From a checkpoint of a small GAN: 2800 steps.
Rows from block 5 of the discriminator, named by matrix and row number. Rows with one number belong to one channel. Each number is 128 + 32 x the weight over the matrix's rms, rounded and kept within 0 to 255. All counts start at 0. Numbers have three digits each.
# convs0: first 3x3 conv (discriminator.blocks.5.convs.0.weight, 160x160x3x3, standardized in use), inputs 12-23, a 3x3 kernel for each
# convs1: second 3x3 conv (discriminator.blocks.5.convs.1.weight, 160x160x3x3, standardized in use, transposed), outputs 12-23, a 3x3 kernel for each
convs0.93:169086120141177105142158138159081190139125059131162187081165099102127130110121097079123148167152180180138103100128138095110062109098167073112156087089138160132139119096116111128130071143173126197187147110127130142144096151131130068120163136119137121157090153148122099118047190174186094157143210083132142115150141138121097131
convs0.94:082144133138147151164137069113115158112134132115141179145121136151132120099094080145166131153136123165148086125182118114113126161101123138091063170186153159123161165143124097141092195114122125166131173130130101090130108106114139140049113154110107154063119107159151114173094160119138121131133109117166111174078081105098104159
convs0.95:099119144141109162151173101158103160102160108124097117116145144141132114125160097112156102040193145051102097158108107118109154087165129121134178108152053177174102138105123139090137117094189130087137131154114185154098098109053139177144115094150163127141143107189125066162092123138110119155108177135158146171168073117096088121
convs0.96:174101114115127148145092176121165180153161176146223119089161059077132078134126088122180148153131136149136109157123158113147053103115131094115103131105118117077126109161127116129136159132073160124123128105136062120117113135083125179124104108164157054065079113083126089151124158099109177149138120181066106079183121180128130095
convs0.97:120170140110136160132090135159149124111124066120035132101136153129175097098093157144119115186150132106140082111159095161088160115129118160120042161092121112175114107109109125110078149110111133152141145113100174099110069113081097085083142124191089172086131153128086158133137133126125137135192167088165113105191108078126144129
convs0.98:205095167092134139116128117154060076073102126202144108092131130092075172148128136079107088092122089104126097084132089145102127130105176140167088149107142067158055163140106177117129129138179081181116101127119070121152103092149151092133172160125148097208123097111160121124122110124109180068125136172149127143161151116133117092
convs0.99:077152190194082190067151074109112086145093148176123139094100137142100112111202123055101164123089121131122125099114078175069157071102109146128118102131152100134114151089150108166080142126125146114121168131150137136142147128117118118094125134216139111060136124108133114131173126117170131108157050121110152150178142153206188204
convs0.100:122101090113056094094111108098132211135137119099116161096157121127051156172193112148173131144098111162136082154145141110171131090130116087154141112150106118093173157168131121125130099113088089141115141065162138164126141110078135134027122109146111132118171127119099130139136153096156122126086168080125152131069113114132151168
convs0.101:145121133136098212071112122188113145097123103125141113118158165154171164101134169143132146145144123082150101119094112126180122135149097102115120082132166152114132159086171056116143078120175132095157172229128151126128123145089137128102190127148147134177127106176188171179118175103112074090108158095067100145107114174091146115
convs0.102:171137036100165131149117119139099103112156140135167172140158173068148086157096099183130167087124137132157117141134084083111157140107146105154183135102148147112115163128099135161129152121140150073111100175191116113159083094113124064172138141160071107119105138131118136150102132105086165127127094110147119115181140096137093205
convs0.103:173148094158154125119160141135174163136139121114055156165094130104135171093082153144149053155141075134137098106198118099062127149119179138112124116147134144175116096155115115167208133127159179180160181166172114131164106118150110102089160045119104097128077148154095135125076146156100140202184174139140120113131113131142126161
convs0.104:152088188141147157117163138117117124081125113073162137141159163101114103157108125129142150148112134123136137073166165095121132079101123086136090097177080148189123121108128173130158122097167134114141093150118166118071099122154095132163126119082084156067076098154151125189140085140197178170111089156153136122090070094165126122
convs0.105:164133106077115115116122139112107134150130110138143135143146139089127027078203184159193139102137078163089197080127086147085155139118134138111102172124129162135085119164143127088214133136139115129099143095105152152094125125155094132101154115181170116142183169152127118141105139141138103136080165076126082079097098107134139092
convs0.106:157156093133154137168117097187106118103171120125099214080126145166126106134102065140107206103118072123160121060129121176158080121171152080097155198163102152163107151155123107108101170103154162111153069097128138093141157148113157149177130144095097153179139133097096160120115074081140077119102214107065143165136090078117124183
convs0.107:155090069113099105139115029139163109139118124133086181119128101107073129113091164118117139097050135178087137159116123111129141107124092090187137123161096148149082135088109095146150130168157122108069176108177093141140107140065081129082146099130156046146138144136145106147177081120167122173161120129188059081170075237098114126
convs0.108:079152107124100189127159194135115175114110137107113147105138144064122103158094090084153137181129083124167132145074115162064087121134110193091098160110116148112108144190118184157124181137092146167119117119121164063139140133116163119070123115163171141110131118089154102149143166139161099125205121109162137145098108208107097098
convs0.109:108129188064140110123076114089132131118125137172176134133137112139154124123133097077041126126133179098136173158117152091138132093131161123081143162162121163085097131151086108161130086079118142047139143136125120076156172154098148102157094108101141131103044165122131116174117171102145063092117154164128100046195134096148107113
convs0.110:147073126065155127123112105093140065114090133130106115168094139100185119137147142113111121125125146098132131135107212106140115068120173131088106139148075134101177077169092141134083136084126125087108177108153121131121139119148114105159138155120080121108146122141124139131115106153116088121116170079106147081083084124077112127
convs0.111:104095099182125104111100116189113089066172102122054148134086135070098182127111109128158094100073104108121117145097106155126098133136133116122121120152097075184186100097100082212139129135103089059144082104123142125141139122104126144164174067091123034129099094132120174139156078151142139127128114123149104082162126211106069103
convs0.112:128179142120060126173148079182108176151082174102110121104072162078162077117126112078192125156070103152143187106100108133097124108213154083159151143083089132115124142145140145146142179161104130168092090088082142133151130050179114141149128089172156165151188075105088141115109151215170151082131096188134110106066135144146096119
convs0.113:131104141088122083061134126115129084173148132062118097114115108099194142079134053099108115175126158133069168096086123137164144174106103223136108176145165121187118130093177082094160131188157127135103133114079129142129210087115161136168082112196131119143147118145068143140126059153109122180150136148116146119119152164164207112
convs0.114:204222188117209122100132110088093138129115091121049100099093134125097106239078124097102174165139115118134160100139061117131183174112110105148062129085134096154074119163097110069172072105096132162111112101173098120104146125150096148112151130095165089174151157138117149131091151115108178128113082094114138155151119147145087126
convs0.115:080118119152152151120147157132132108092138141161102113112155093149116088162122128142106132165157161133192105097093118114139135132110122130133124034113093131108136073107048124103131173138071182095147135085151138185093105142122102086103199086130136130153132071105142148124116183124133101151149146141154092083180086153135081156
convs0.116:091188119094109124120147171097127084185159156154115130101106113079113146104102162147136135176143191119107122109091169187081108139118089133118145176174110098123107151104110182120161100156131152124132142080170149167095133183110078143070113105135152146112102080158143101083133096155099087183122084155161109154165117199097112107
convs0.117:106085205169115158130147089140116089054091171116134130087112122098157183063119122041091107137163081141189178118085110105146123114180078165080111121165128130172171140123129142166095125115121110137100166087129139138047144095139098152096137181132121085050126120083069100078121185148174102160122117105158092136114123183140107098
convs0.118:139118094128181162106134142103165102109127147134097129085091098100135118120126129151145154138143152128125163156161107088153153116126137129139170084093171132088158081164172170115218120159184113203119131101111145105154119104126167129127142077097094117122145166162156092132133132199155134162137136137152163162158117182154128099
convs0.119:148143132115148085179123178146138142086107166176075148163116144132133136105166116085094148147156157127135090111139085061059119108123091115146128139199126113085130066128134155114109100163130095170099103142152135092161150154106135132134175119130190111114140127209133212173155191149122130102104074152152115091183137119119105186
convs0.120:119176135132088138138079181096113140101095106093011113154170161108099120102108111129090127090115111126111132106118180098163146107091139128108128069063115105143076160166171202133087156173081129129081161125120090184133159140121166164138141179139104164158207137123114080164127188193107172111086169090181096099112147059156114126
convs0.121:110135116108117124115117085129081063114041164048088153134158135095112134113159194097117088151153176167131157147157084144103158131153129109164200093092102212136144140128117108156111114063151191077152110163175173157115147145147070196121140125163136196172109084084176079174108117136135096111133083144151112116210154082119155172
convs0.122:169145064142103118110136114152119180120160162131091150167121096171172118204111135098116190145147108109173128123110143107071126203048134127134095119089132094112104112153177106177142073141155125123120121153147127108142141084090087095086073105063077115122136118117059134136162122126126135112152120098156091120077138150117164176
convs0.123:165110087122108201120204126104122126066127175124111183188139092073137060125176148121079104117168145159104107111153084163152139162164135102117157095143135097149141139100094125067200144082130186157111150077142072128146130132130169088156145197119109108098125162125177122121146091180122182142207096055128070149083167075152149065
convs0.124:107121114099124148090097113093108163108058145099105080080152144151071180139161114139114132091084147111093172116134145150124081122196175148092065128122157126148100123088119099109133106087166145112150165160104114116133128074130115095113133138117123117106190211073118168134077140125054136117115141162140113051117170154181102163
convs0.125:120145120156171136124129172149068149163171129066137147105021169095127155164107130151114062081094096088103137130077076125125055122125114084098059154112121093087125174121150107123134050080137147114122151087185116153114147138121213126145112151165157154122182114102115093186128146119094106180117131087126090148120130204128144120
convs0.126:142134153146116161127109110151134095087119165133128171112083154079074153093140105135160182147168136154130096202108157067106098184167089086070035139128117097137092097127131145093130103193151137101133141108091197130058138055168098150208101213126104150108099151107139100203174136165075079060141091099173137138120144112125131098
convs0.127:166157094185171149125158142158068092139121147067096110162141150077073141180100121115112136128106129103104054110142128147179151159101077144094117137127164145106113136126136135102158055054124174107103100142169094090140151095095152149121119127091143180117153140085135120082126128069107120195126106111152104147135080102101166148
convs0.128:159097122180104133059143105145128095130100122163137104141157089143116210089091089152079147149170090070063130127127091076109165182103089112124093157137090127112147152157150171151077137115162118123098139124098157112150120121128119188116087156145085114118119147090127121098130169109123099167138196098075140159110163128089052068
convs0.129:170162161148142063084084151135162148111114107157158198150142111104138125158147104129078171058108125167119081154126076183174082111163064095124106165097069137145195092100130101195101172115113161118113127141151105103103122112098118128132085088173109156115117116113102146121114167165123111098178123127126081160157156156097131151
convs0.130:165203162105105141117136091102153129146162149146159202109118121082080116090135131110080102126153129135117172123080113128134108074144124162115127133063138135176106091134080123151093152097163120143186134145131159142154125170104167131207129129127095102088060099151187100115144131140070148129163163116163176154103138077174122091
convs0.131:151144140141151133068119090156100121096161125135135164149115180083126138084120131134104112096186132171136112148126117097094153128096101137162077182124154097106088146072114110131174154114123077116135143074138089134087102130090132144159144142140137083127143111117117122125117096115142168103154113156149152178101125116087109101
convs0.132:090179097156148146144133095133115109136082125080176125138203081069121148106099116186159113107134097104103048133105084135118159146135098156120115124172110109118135147121097157163135170090185129088135106155127150116108091168143163159190088079133106100107154103180124143115165101092153181162083117139148134154115073094071108195
convs0.133:177087097111117156178125034117159069114162185110132118086094144078123174121090110145148132090129152131197123135141111117178066134152099098101192119120110180193096123157064087135173153170161143171072126146152124115169098169139144086129170152167170147131130147196133122082155124126170156139096114152140132101135113068172191105
convs0.134:121121098141147109133164107146137075160165122080153084124144137147166041112183162108108137179157148177075093145136122075103110143131121100154090101140093126140151104115098141158205129080148109077176182097154093102155193184098121152128105173166104127099127076095196102187073090074131099154197122150124131085112146116111140089
convs0.135:117141144128161172090102134124129131123100177141190112115101181094115103076138127134151146092138113110110167110080128118130118116108102233116080147105120116100109125124135109114122129109084141108086102098084157125111177162109214129138103124060121121093127107095120144175132123123188176101084148117132153120087132069107063165
convs0.136:080117143132100083104120142136109170070067202094121071111172097142133096151147107110138104089183143153135156112128187114132114197121145091069073159161189094152084104106164149148131118128082146067104129131098137146112122136206047080155122126136161157078150097134090085153139145106133100103176182094069129095170140096144119138
convs0.137:101128141150119126144143106129144153128085128171067091151118101111126128142140145146140126133063134068079133164103151120108082241158144141148163097120124107136055073076162150103114147059109126095138138107131162142122099157110106155109133078124133074160118077100121166119159213173087115121120139084099088117169181140150113150
convs0.138:132183137123140129158159089206154137124149132151181163174193116122161108114136122060100133097135128073191100128119106136165154136127111105089097126203093145102157151134114138176157104065125113152133118116107151086129099139132168134173104106109153139059151135192147143091115113174131143134140130131180120072147100164101115091
convs0.139:092149140175138176192090155124125131071124164118109094151113095087110106098140119120102091150144097139088114167141169127074119125093159101161095118076068124066088127149102133142139151104114123137110178134147086124142092108173089154134164067138145132144212163141119096117135110118135142156194157115131118078117107120108106179
convs0.140:157118125110114140180071154127134115160115173178082138090185068146158100160117105147134140165159120209136116108133134145076118171147161154104166153150156139197141112097153151151148110106162179108137122100140112136111181120102098141160138211154164148113098117168105162122148095114168139110102143100130111118129176137168073116
convs0.141:119123114131103155062125106116187117092122133103112154123120062103143074144136131152118082158081116161161124122083129163189133174143139071169083140058116131091082148124136070104106112119168134059121103103187100132148133132137134121114132137139107150102115125135157156112070071136102127129053143110118119093087115191157131182
convs0.142:090129096143175144140160160181083164100148133092186119084147013108096169063196143126139137103123136127116159100164191118140146113079158115042055118140057135056098191153142125111093164168193176140100094112157191154105097176131126103142054161095140085164140132108153144090144107138121093132116131191074107144127164097166099186
convs0.143:150128164138116090148172119097141121092147128085104076121038152101087146158114093131082192118180116144083190132126155135136110221140088097101089185082151210087095123212081112124104111113074113113150138107085142111134129177186110116129082191112174097106108095105097139101082142153116140116091165117107102117090079112142103114
convs0.144:138101125153190117091137137138122125156053191118154144166139105140130140092104097083084151095115137154116126154136061191121049116096131135204179068189146163144124077171117144110110163132137115097147126142077138145137153122062196081135143122145172056036117114113096154172139158162120101112138152082141125101172173125138143141
convs0.145:142125116169177095219097119067093144105121145118125195155136114121048135189091164081103096205112064142134105118151144135110128115124170111198112131135105132157185096030154116129146139163156141144112145138145104078127111106157162119165130226082120124127093170187177146051186130127143092099182157096166120082143077155123163117
convs0.146:101133171120173202188117103144127113151075124141100166091113082120163144160139147105082146167142101193175110118130119117161144132134146116079157135101161136151165134147131139126152106160133092190137112122172151149152169137096083076126160130148112133112148138162147122164124166103040069197132128126142148131166108130132153134
convs0.147:157140138119134126170094099095126156201138081131150080146068149099215091086074186128152146143156023107138122128122133165131105074099096102152145077141147138086137141123139152173081118112143158106103152156115159167114187162067080124199150130137134126142128149149161119112166121110121092085084155123124153123126110154116089142
convs0.148:179189102128135131167164141157108153095095111149145124113145133157129088101126135177112184085122110090106173150110173127104140133100128135072146123218109107085105128058190084163101118113083176158112099121132109075102135112165237106123097108148111132119111159110143087160112109194131093118132150159041127116109099076078111120
convs0.149:120136119113114141097101081183169131057128156142065208099125102099109132147101101151104158171171060134129149095189063065104183105119086155133137140074127175151178139154141134129139066120121118132114207208088190166143153108149113150132108130094180144164077115184121087100127137163063066085197086171142184133101160194158141081
convs0.150:158157135077152144119090143125109126072097134118159085099144099076070131109137170101104100158123157135125138105122125125104100106063129028140121068154149115136118114149109106129118118141132111098141120097153147146163168133178104123192058150083109097102108122126162111131150137200147117153095109145119165157112085128149129124
convs0.151:085126173156176143122105073114129110124133096093114143119181102143123087125097162147189136120169102095105143172113088095144090137111140141072180104141147120149141158137100143081172097104125148154191118195076141111133140162117147088169111108087082093086153089120103161145174165071136086128139114196100157124190093153157125135
convs0.152:142130074087134070099103107119126196124108097153127142150119142174114117108152118131124079072088137127142152141201156115121157172096125148089127147080152147120151178142124109145100121138149185104152155154119096144144156139178186128134101135091124150119177174171182114104102108164097114097115191162156125116130069092131141109
convs0.153:202038106115111189151089131112121119094160079151140115170081133174116123148114144111160109133155152150172064144140167192121113080117121087130151145123122150147193139218151080111126082169129121138114137090162121126149127155159142190169082153126176139177157171166083129118153138142129116094117208132204122106109121145162076150
convs0.154:155129183114161133136132147162089140143098146126143162137112136134121148126061131121151117167138122163149125193171082130116141109144167170071107180134164113093188102081125125068158096131121112163086104136108047107099093106104119106081128130169114174096103083154121157109111149160108116141133098141099103121117146134141168160
convs1.93:148118153096175129144096145103106103142160145148156114165130097131166110181110062112166064130098144177111141109156115101092114143103141120150132099125111183187147126112160133102106151150158142174112102116117116135110183100121112138047136142132178113164127200161186064185143071169122105124169131141128142152158108110206189082
convs1.94:112104115116194115102146146088127097125140160094140111107082110105059117058146110152157135068207097122226184145137090124128093179124089092134122163078117140128163083139084117160147110078192167069113150102105110091112122113075150091074101117124105092181129139097106168129115074103114153168132100164120142099117155176127152106
convs1.95:099161124101092066177110137122141166124174081194157114153156146103145168106074115176087162191061100147068124127152154094151118123122107122134092170161142086106095141125155119168160152138096087114144126141153148069157132102166160141160118127137149181129061166122147139098136106134146126111153144177174157133162140104155120116
convs1.96:138174136111162131108098148139107171123115109060156167067129171153130160106094149117124130093124104148096182048132114144109103131179158135111112112118151088169092150120085078106108086129131103117061076117150095091122138095124104122108119029104133130138145079130167103132123150098151126123141138100112098147111103126176161156
convs1.97:103188150125145147095143136092179082169109112150171091100171145111103177131106055101170148146116062068154147097078105150169156110129100133090135153190157129129103121161125141159116122116133132225159149122121145113151092090116152152141148124142145147119097127104156103136148066158107192165136091100113161114096144144132135118
convs1.98:098147115160101199123131125127095152080134167162167125074124051159106093196149090109152095154109112151084154134113151159107089124101122106106165113134136116062121136097194095063139143134065168151143095066124156179152057083143098144184131162142117146107147088149146165125128156125177120143129113121137108141140141155150065074
convs1.99:076085110073091154135196084142200154124146122153143104132102126111176160203170106105163090110140172152172106093136153110136154099089075105096105141143150103117085099146135138149102134119186116179121135125080098108085155136124077164075105131145143160116104043182133123081124140113113104143178126114136084194098152087110168150
convs1.100:126107107121202163153134133146152116126200088142135138095069130162141106094160125143103165113122143122093153115111104159140099091166131148111080164165133148183119198104164131104166135094104104120168125099112096132129124107134090127192104118092211119109071147128085088159081119132151135063153088217141180131178116117099148111
convs1.101:161094162089054175115137110136105135131180086141178104128113142091120102177132131092143140203070124091137134155123183149107103190081199118119120151120111083151099134153124131117089089155123117099108085100051203101167162150156122124159154169144174114108069080188170072098077138113102131130199125144126185118121107158142165087
convs1.102:116104077099158133104166132120190142156084119168170144123187087102115114143211163134117114148119090142143152138107118097162081117100102135105140104111161138103121140114138143112128100172186074125135104171049139107169160099150174164130097159132090099135151103104107137140184128074119123162148100115143127137139110077111086094
convs1.103:115169136178129097173140116186148083108174137062154153165115161143165096082056147114103169183175063174188169131139126132096164095093232127127104121076123143114071116157157117144165107145122117098051134157139112187127177144121120092184153118073101154135119126145131153180084148168126139122113151141121122120130139125142138180
convs1.104:113139120208116206120098084151115084140126112165126177109125139123101151139140101088156167154099143089179142074109180112105176109124148111172146143094119156105165152102096219094169152071124155096161147109089156143108126195114173092076136146121097147104095155179120093105136158078146190087147098090112128146128070104157123180
convs1.105:158079186105063164119122087098160131212154155129103134084126199166150082160182140091161198121151135139073115164082195148076150115126165130187112091136120147103121121133187107151115160153171130103137104135111111109168138071125109106145114146153136136154151096139124109201111117193111164109127216120121110081132152111118121153
convs1.106:110102120192098146143172090096127148135100096094124131161142159115180146136147182153158072133120148143122117140124109161082138095085105131143135161090129150118127143142136066121169111117171149098076086101129092105104159152119067150199149091143108137170118172115130104112153120125164148130175106107112170104134163108136119126
convs1.107:114073118135103100126060165096154178178141150077100166062094155153153158122156100170134138111170132136135135141076133071143097193089077089154163083110093149053155129159118144087130167102090138145173136092117141130139139124163065140106161185136121135189138146135119106121108102175056166130097146140164141122142154080117174121
convs1.108:137095113125069139158109122087085152125082149100100168142149168149071115166174193037135127137129116144174124069137122130129173134143114172160116104154034048174080122146198118097151115140115107086081082123142135061120097090106137119096093196151068148125157109147127176127096127099130109199115097110084134127082132083127103118
convs1.109:130162137106133145062077135139145118124136138097134082140137100158119120126178125111070116200143130118107148111113113100118130165135118144174128140159137145098110081145124116123093097155136133164154122074069120105098127170125123050110177122147099156137143157085123094176128181129118101114102087148130131104142186121147090133
convs1.110:109136138097112124172131098090161133157120181122125092103123129129088157157179085127081133140126137097210113152079177129165111122090141144134120113134105132166137120167159169080090145180176123120159177149187177140161116095100088115104091131178108138098144079177112093110121132148125116138147122114135120200117077160102134111
convs1.111:162126135121192154124097127090105112123104150085088159132112147088173152078125129119106133151098138162058093143152143155081111122080152107165155149061168117081119088194148131109177112109121115155203112112150127128140116121113116138136114160127181122114106145136115113147130088146129056101152111141185145150108110208176122106
convs1.112:143132104141108092152120074147171186129104083121103102151149176153107153144163157135125109111174223090086111170123141109106088158139132156132109176170150117136119076096132118124185073191101110132163122141112125128081114127118136132073106218130127131140154161131113112113118123091167093132156130093124165130191111099106040138
convs1.113:140134100107094151100132118097093142081105160113106117193137114170106167088181124110114067108095119109140154191110122125072092100148155220101114111157142095121064131142103088103068164159136163138155155097142110120041064133173091098202116137119144122102125185144100066168106138138150151066143160096059152082088143172093205177
convs1.114:142138134098172207120204115120119173113134135121150189173076127145162171090202150200100205181113119138102164128130074173108110095182116105079151098092137122131149110101139060180141141137137098140140133190185147084166133180123121113199112153119119152131124132178116087186133151144105124071106101118161121081163125139055095090
convs1.115:183180180105179108152087090153102115107134121102158172117123179124147133126136129096219144091093178179135139145128127056082139115197115116155145185149139099141094126144107162147135092146154113163098118134138072147138161146145135147158088143141139139095150107089167174141182081158113159106057147140102139140120106089126131126
convs1.116:129127118195107115111178119113165093125137186090132130133118121186128167168080114178143154115185120100130100137155162161158131125199110135173130183116109077124126084098126139073117103089128124136159102177166120112194180076185147118169168184090176110137131122112142147104134106092155156132120122078123106141137124190114179109
convs1.117:115151164139082188146150120123113163119135135111116129117132191155113154232086139076122185151138137166133155089128116110138135078158099094125127143089086142088174127091183126166116136084139109129188051105162117156164176092110165072175118163120168138140170139129150189137192173124193129167135110089111181119138088175092148096
convs1.118:123153137121137135141183069081140166162162161112104120122117103114113111086174166144093082140139159118069128150129109181075088127175058105111081117152154099158099092146076126164136171159096141117154108140123087108113127143094152101136092143134126131109125158096153156141162105115068158173093158197125099130139112103144142100
convs1.119:146165085142158115090088111149137097114124123127111141169098138135116165121086115135168149114162111135173129071166145114158167151109102172141165112126074136130098104104146197072084134103135111092177116121104122128060133114093159119104098116114111084108087149085091164088070143146142151137059164178122105133102136150128079100
convs1.120:123160125174124136091100119091101120141117090163101139125126132129109132171149126123103100131085101115057126106125180119133107170112096051141115149148134093140162084090121139112081148157131169141137151089086113158105080145098133163192117139190060135154122080134056084191175062056129143147141141199159128122177107140105120174
convs1.121:132092143121063118146183125180125150130101116148148106097120138162081122138124102110157134087173042146110123144129135113216161165128118107082164170148094111135094129154128149086089173136168095093154158106096153135119069146175132132168116101141136123088096172166146159157174133141114183146128138149120151179154105040195154098
convs1.122:090144134090115075151110135163150118160196128101172082169145098157125104135086119178123166103138158157124120105178128109105167108118188077144174129141180170072096178114160102157132124129145106115157140176142156049147137104129137134161069166139119157127139090142140093168060088215172088101084066131143125075105209103145183063
convs1.123:151151097103137129221138149130145162113146104096148137110105155113154086094085104044137077133102151104121124092114170139160131175145106104137133167139134133118109139085081138151105121148106109124106134135123136157170168160084103154114103128103138107096116154102169181093119066121190150088055155069149154151138124123199129176
convs1.124:104145104132170076068183191125157085126151140167161133133154102122123137066164134114195119166091149124115076136081105155116137085108085145126169085217138166021150077129153177095119145106128133096102133103127090136184142097121095102188117052137081139149161145065109157168126164148175076157123138103093158103112108121173085082
convs1.125:138132163123168106192128169058173122150106129107091109139116174085145092116132138122083129145111061114076107147116136082153089135128158088148072069142099139149131112141118101149099083136163139156090163088155074114075127139128111173140119096065131106089147121151133137080076175097102110091164109152067162104102121121156145149
convs1.126:103122102111126198112117120077118167089074123101138123162110130188121101103201089183173094166109142187137187135133182182160122153099075172135109137101173161124185140180116150104069087143139105105151148173134121166141101110082085134114153129110120072130161083109165206146071159085130102121108086125088125157154175141174111110
convs1.127:120130115103159095148127154146138121119158123115077102150176124092167122112151119171147124142164094126061161124104089113180137120100180099155088062170129148111169166089133171139114092089182142150147118115123113111110114064102210162181114139199099066118096096114117150110161084073179120105141196082135127169129175107137157175
convs1.128:147117151173128159120125154163210116182092097119101156093179131146209130147063117134099186172123130134103109183119077147137142125142174104165135092191109163148151112093136095100132115115180094107124181163137125132130183068154158099082127139195160077128010127108072162153129121163181087124118146185115129177137113128074189109
convs1.129:105104202124194100130146155151128087188110136126155084100090142124153062129144150048183152155159119151129204189123140061134167123132101133131119136154161096167123154148096065143174132156141131173166107082103124170088096092170140173126080150098084140095102175133186136082104135076086149118123083165071175124105058133148112070
convs1.130:117179128157107181135084100143103104169123134173142139139105109097160121087146091170143140097134108114146102128073110160118096158160142095113175114105083167126089181129168125125114138147133113140146098094098092106144100127168064112146171169158115132140130131161112073094178157126187137118153133172104125117082132109192163144
convs1.131:136131119151153091122163123063110168162112154075094177156112153115115075110098165114110098103131105130064145159175089110071128153173106141140130089124230052128147126131128122138083128163094153111200133107094097149157141149132129149091094123096182132088159137107129094131072140069130139095113117162134133085073166148117109136
convs1.132:126120071155150132147123133150135155119194168174103186155121162127138172152080165056127059135164090141125161108115130044139095149148084125150133111176157157079140110103033184088108108152189102174131095093113165204188091184122162142086142103075174121104127102217101152117206080139169111166142135136167107151071171110156130097
convs1.133:124170111136066168189143149110120131166133098117211103122149113118140156106154145153122161115131143175160147089153165178076180109139155130169161082189129148134128113117126144145130182127170120106105115111122070111108152112161198161175117094115103099147118143103043129081088132190178159093108109096139064126124138137161115048
convs1.134:113092130167122121156088131107109193112151198110132136171123155133135108127182137131162092104144142145172154124155149187081146108178101130126122084141130081167100149173183098129127127135182089112154153132099131102118038192112099056049158112139144098111129142144137082151117133109103141071138117093127137063143101095118136125
convs1.135:134172124166149111076143115155140131121111148147072114152096129187155108138153171128114124199091086143076130127152173097137101156135101077137129137150059101110184156182117110130146100172094132146100132148087156108103127177171147063107110139139149102124113133106098090089094112112097095141071139118119072116146166107123134124
convs1.136:119118123157090111141145201096124098152128208141187105144154154136104139123074105151090088091114160092154165089134113134089114188083179139130102128129206163078114194095109127108093107144174075111135161123116152171139192153142098088158123079111130164086181129124184087114179078135139122122123142102126141159149165156104175114
convs1.137:171062149113147127139047169101090115160119110164072087113161154085103156173152152089082132166155150099160174121099118131084213130152115151157153194063103180089166120140035150094133095151145101179138119124135214119098119141156079077179077089111142119124101164153123073112124060177145101145098111135089170160135108164161090177
convs1.138:115103179138102136096125107139116133117124148137082125132127152132080103196129110100146107173139109151094159157141133153087105152179059153066152177154146143128136130095121132117110135090132151111194143123142088141113190121130154078096137131168085106178177122153133136082139125112157105101145168078139085105083195142163041139
convs1.139:148078157153119146189136138178080081084066126122109151117116159115109175119103131078099113202127149133101119114122160066160085110139162151092153206131132149146124153133153093089117024175140117120142149168079116115116151121138113205143161112098133111150124106123111154149151079104133156120160173113124150122218059137155139133
convs1.140:179168143192165110152098086086184113119116133118201135086193047083152117133108132196095147146107132224123070180118149114190154121083108146071146143160135080170128112144162115108142091157102101093147136178099096129149100160187135064196109113114162127135104152117123176155085154112158080109107128202113162118070157141172150189
convs1.141:109093122112176096125124088109168124133109129190050170139102114147092105165121122101130138122197162102122112114116126155153143131123120132128135127140141092107115139081083091133214103186093181171104133111160127078125148100203109132146186093134131153141089105162123112102175130115154137100135117086122113150051055101122122169
convs1.142:158114146137121108130147113192105112147164141098097181146142099179113099136144137143106145124075196107208048141097070126177102097109168168157109137152142121073132123120116170064186133124122119180129114108123082080130078116066093050035166122146122195138079150110110138110119085126143103129139154177139135123193104092128094137
convs1.143:146125102152183175096180129048105105117079108134143139079107083117079101154162158130148147151157175132149094131164114139125148160133111094146128177111153138146083151139184143112143146111102047093099131084137113107181110114115119156134132154143129106171093203224120133118143117129142072091127109128120115065113222075157080158
convs1.144:109144079104077165124109141193127164075142191109114135145079136099053077092136135116125063128084193090109135122114077103164228158148134155094116140151105084091156110174167142151089076200152112091105135176175158132105121143201144094100181101095120113093151100116168108124090104144212228143035144183073138137112154153124156089
convs1.145:128148141154119105169142121079106104147120165147117147081090139138120135122069186049145109168100117153105106123128137165131080172124074134120090136168089142098141189129128076080105132124150137120149115097174065127098139174173132159135122164136118161132164085073114119106114153144040096133117125095108131103178171120202127163
convs1.146:062118152140122136181137097130097116077082122106150116119120121106148103092132102047157122032162059133149170112148114149139120124157116116094138126182140144162092112109178104104100112172158144143177101123125174150083096074152135145089136187089106187069168136088110108132129147115112165146072080107142166166125202174106186125
convs1.147:134091183165129134177116131182106119121099150130169117098130088093136109130147133130144085125146011126104118118102136096207129110081150121108192092098167131206078083152151188094087133087113183194155076094117147086166163177092106122141142197023199161122109116158101065145180112115121156083172061093136123145173125162125122170
convs1.148:144113194170163124099137157109114110150155187153091115138146057082119145114148219133060192125168169040145120127166083077115218139185143095121109115109165072124080159187115121117101132076159117144111145140115133118130106195172097137120142143134168192178109161128098197128186074155142133133149145133166152129113107135102049134
convs1.149:130095172139167146106136115156099142116153126145143118136129117138107117174155112084189119143139068140147074119138177103141145124158132146086099201126161104134116111129123181092130127104141153126113097123143139104141176109140087123105160156164129104066099106154146098112111188113165080127127113143156139117139166165131124120
convs1.150:111159109120119172114120114142053148128133128220077113148090138118154197128134137167088129093100116113126088124166191124110090089161120144121127107078141104129123117048132142100156090140136135150211126094106119107088127125108166153098171124080141083123158122147105075092061148138153148065208072126166121097148208130152102185
convs1.151:142162087118136116098138163090125120100119140123159185109100108129156123086157139140103156172085086140093169091128121149106147115155097118108155135079052114121206098097103127173194081089127157148121105137127125129161110122128149075135088074136119154082126106069156125147134147165080089153135137093177153105138099106124153115
convs1.152:086139138119128098147133102141090095100129146139117194146105140086120057163130134110133094112074130114131083159099141230204140119066133122128092147161126171108142123120145138114198139105150143123102145102086153137133177087161143090122117161158158100123158137158125136142135122117132139136125105138112119107178126110112053121
convs1.153:098046123059079133120166094142033157130183089085110157148134145105119141155167177066096096127123114109119148158164129151076097100137082117151148153116157149196148122163189112105110166099127137183102117108162110134129057063112103112127126165133120119119146170143046177127166124094138125101156143121111138129150067125117070128
convs1.154:174130162145141179117107098134079132138134106144058138143141094127109159163154086153123059186129140144140124089154071182140112113173125076148086128083100156127108115168196064101153110143120145130117092201071128111131097172077135195138148184177169155100136156091132090115186121144079156123091123159145139075129161167109162145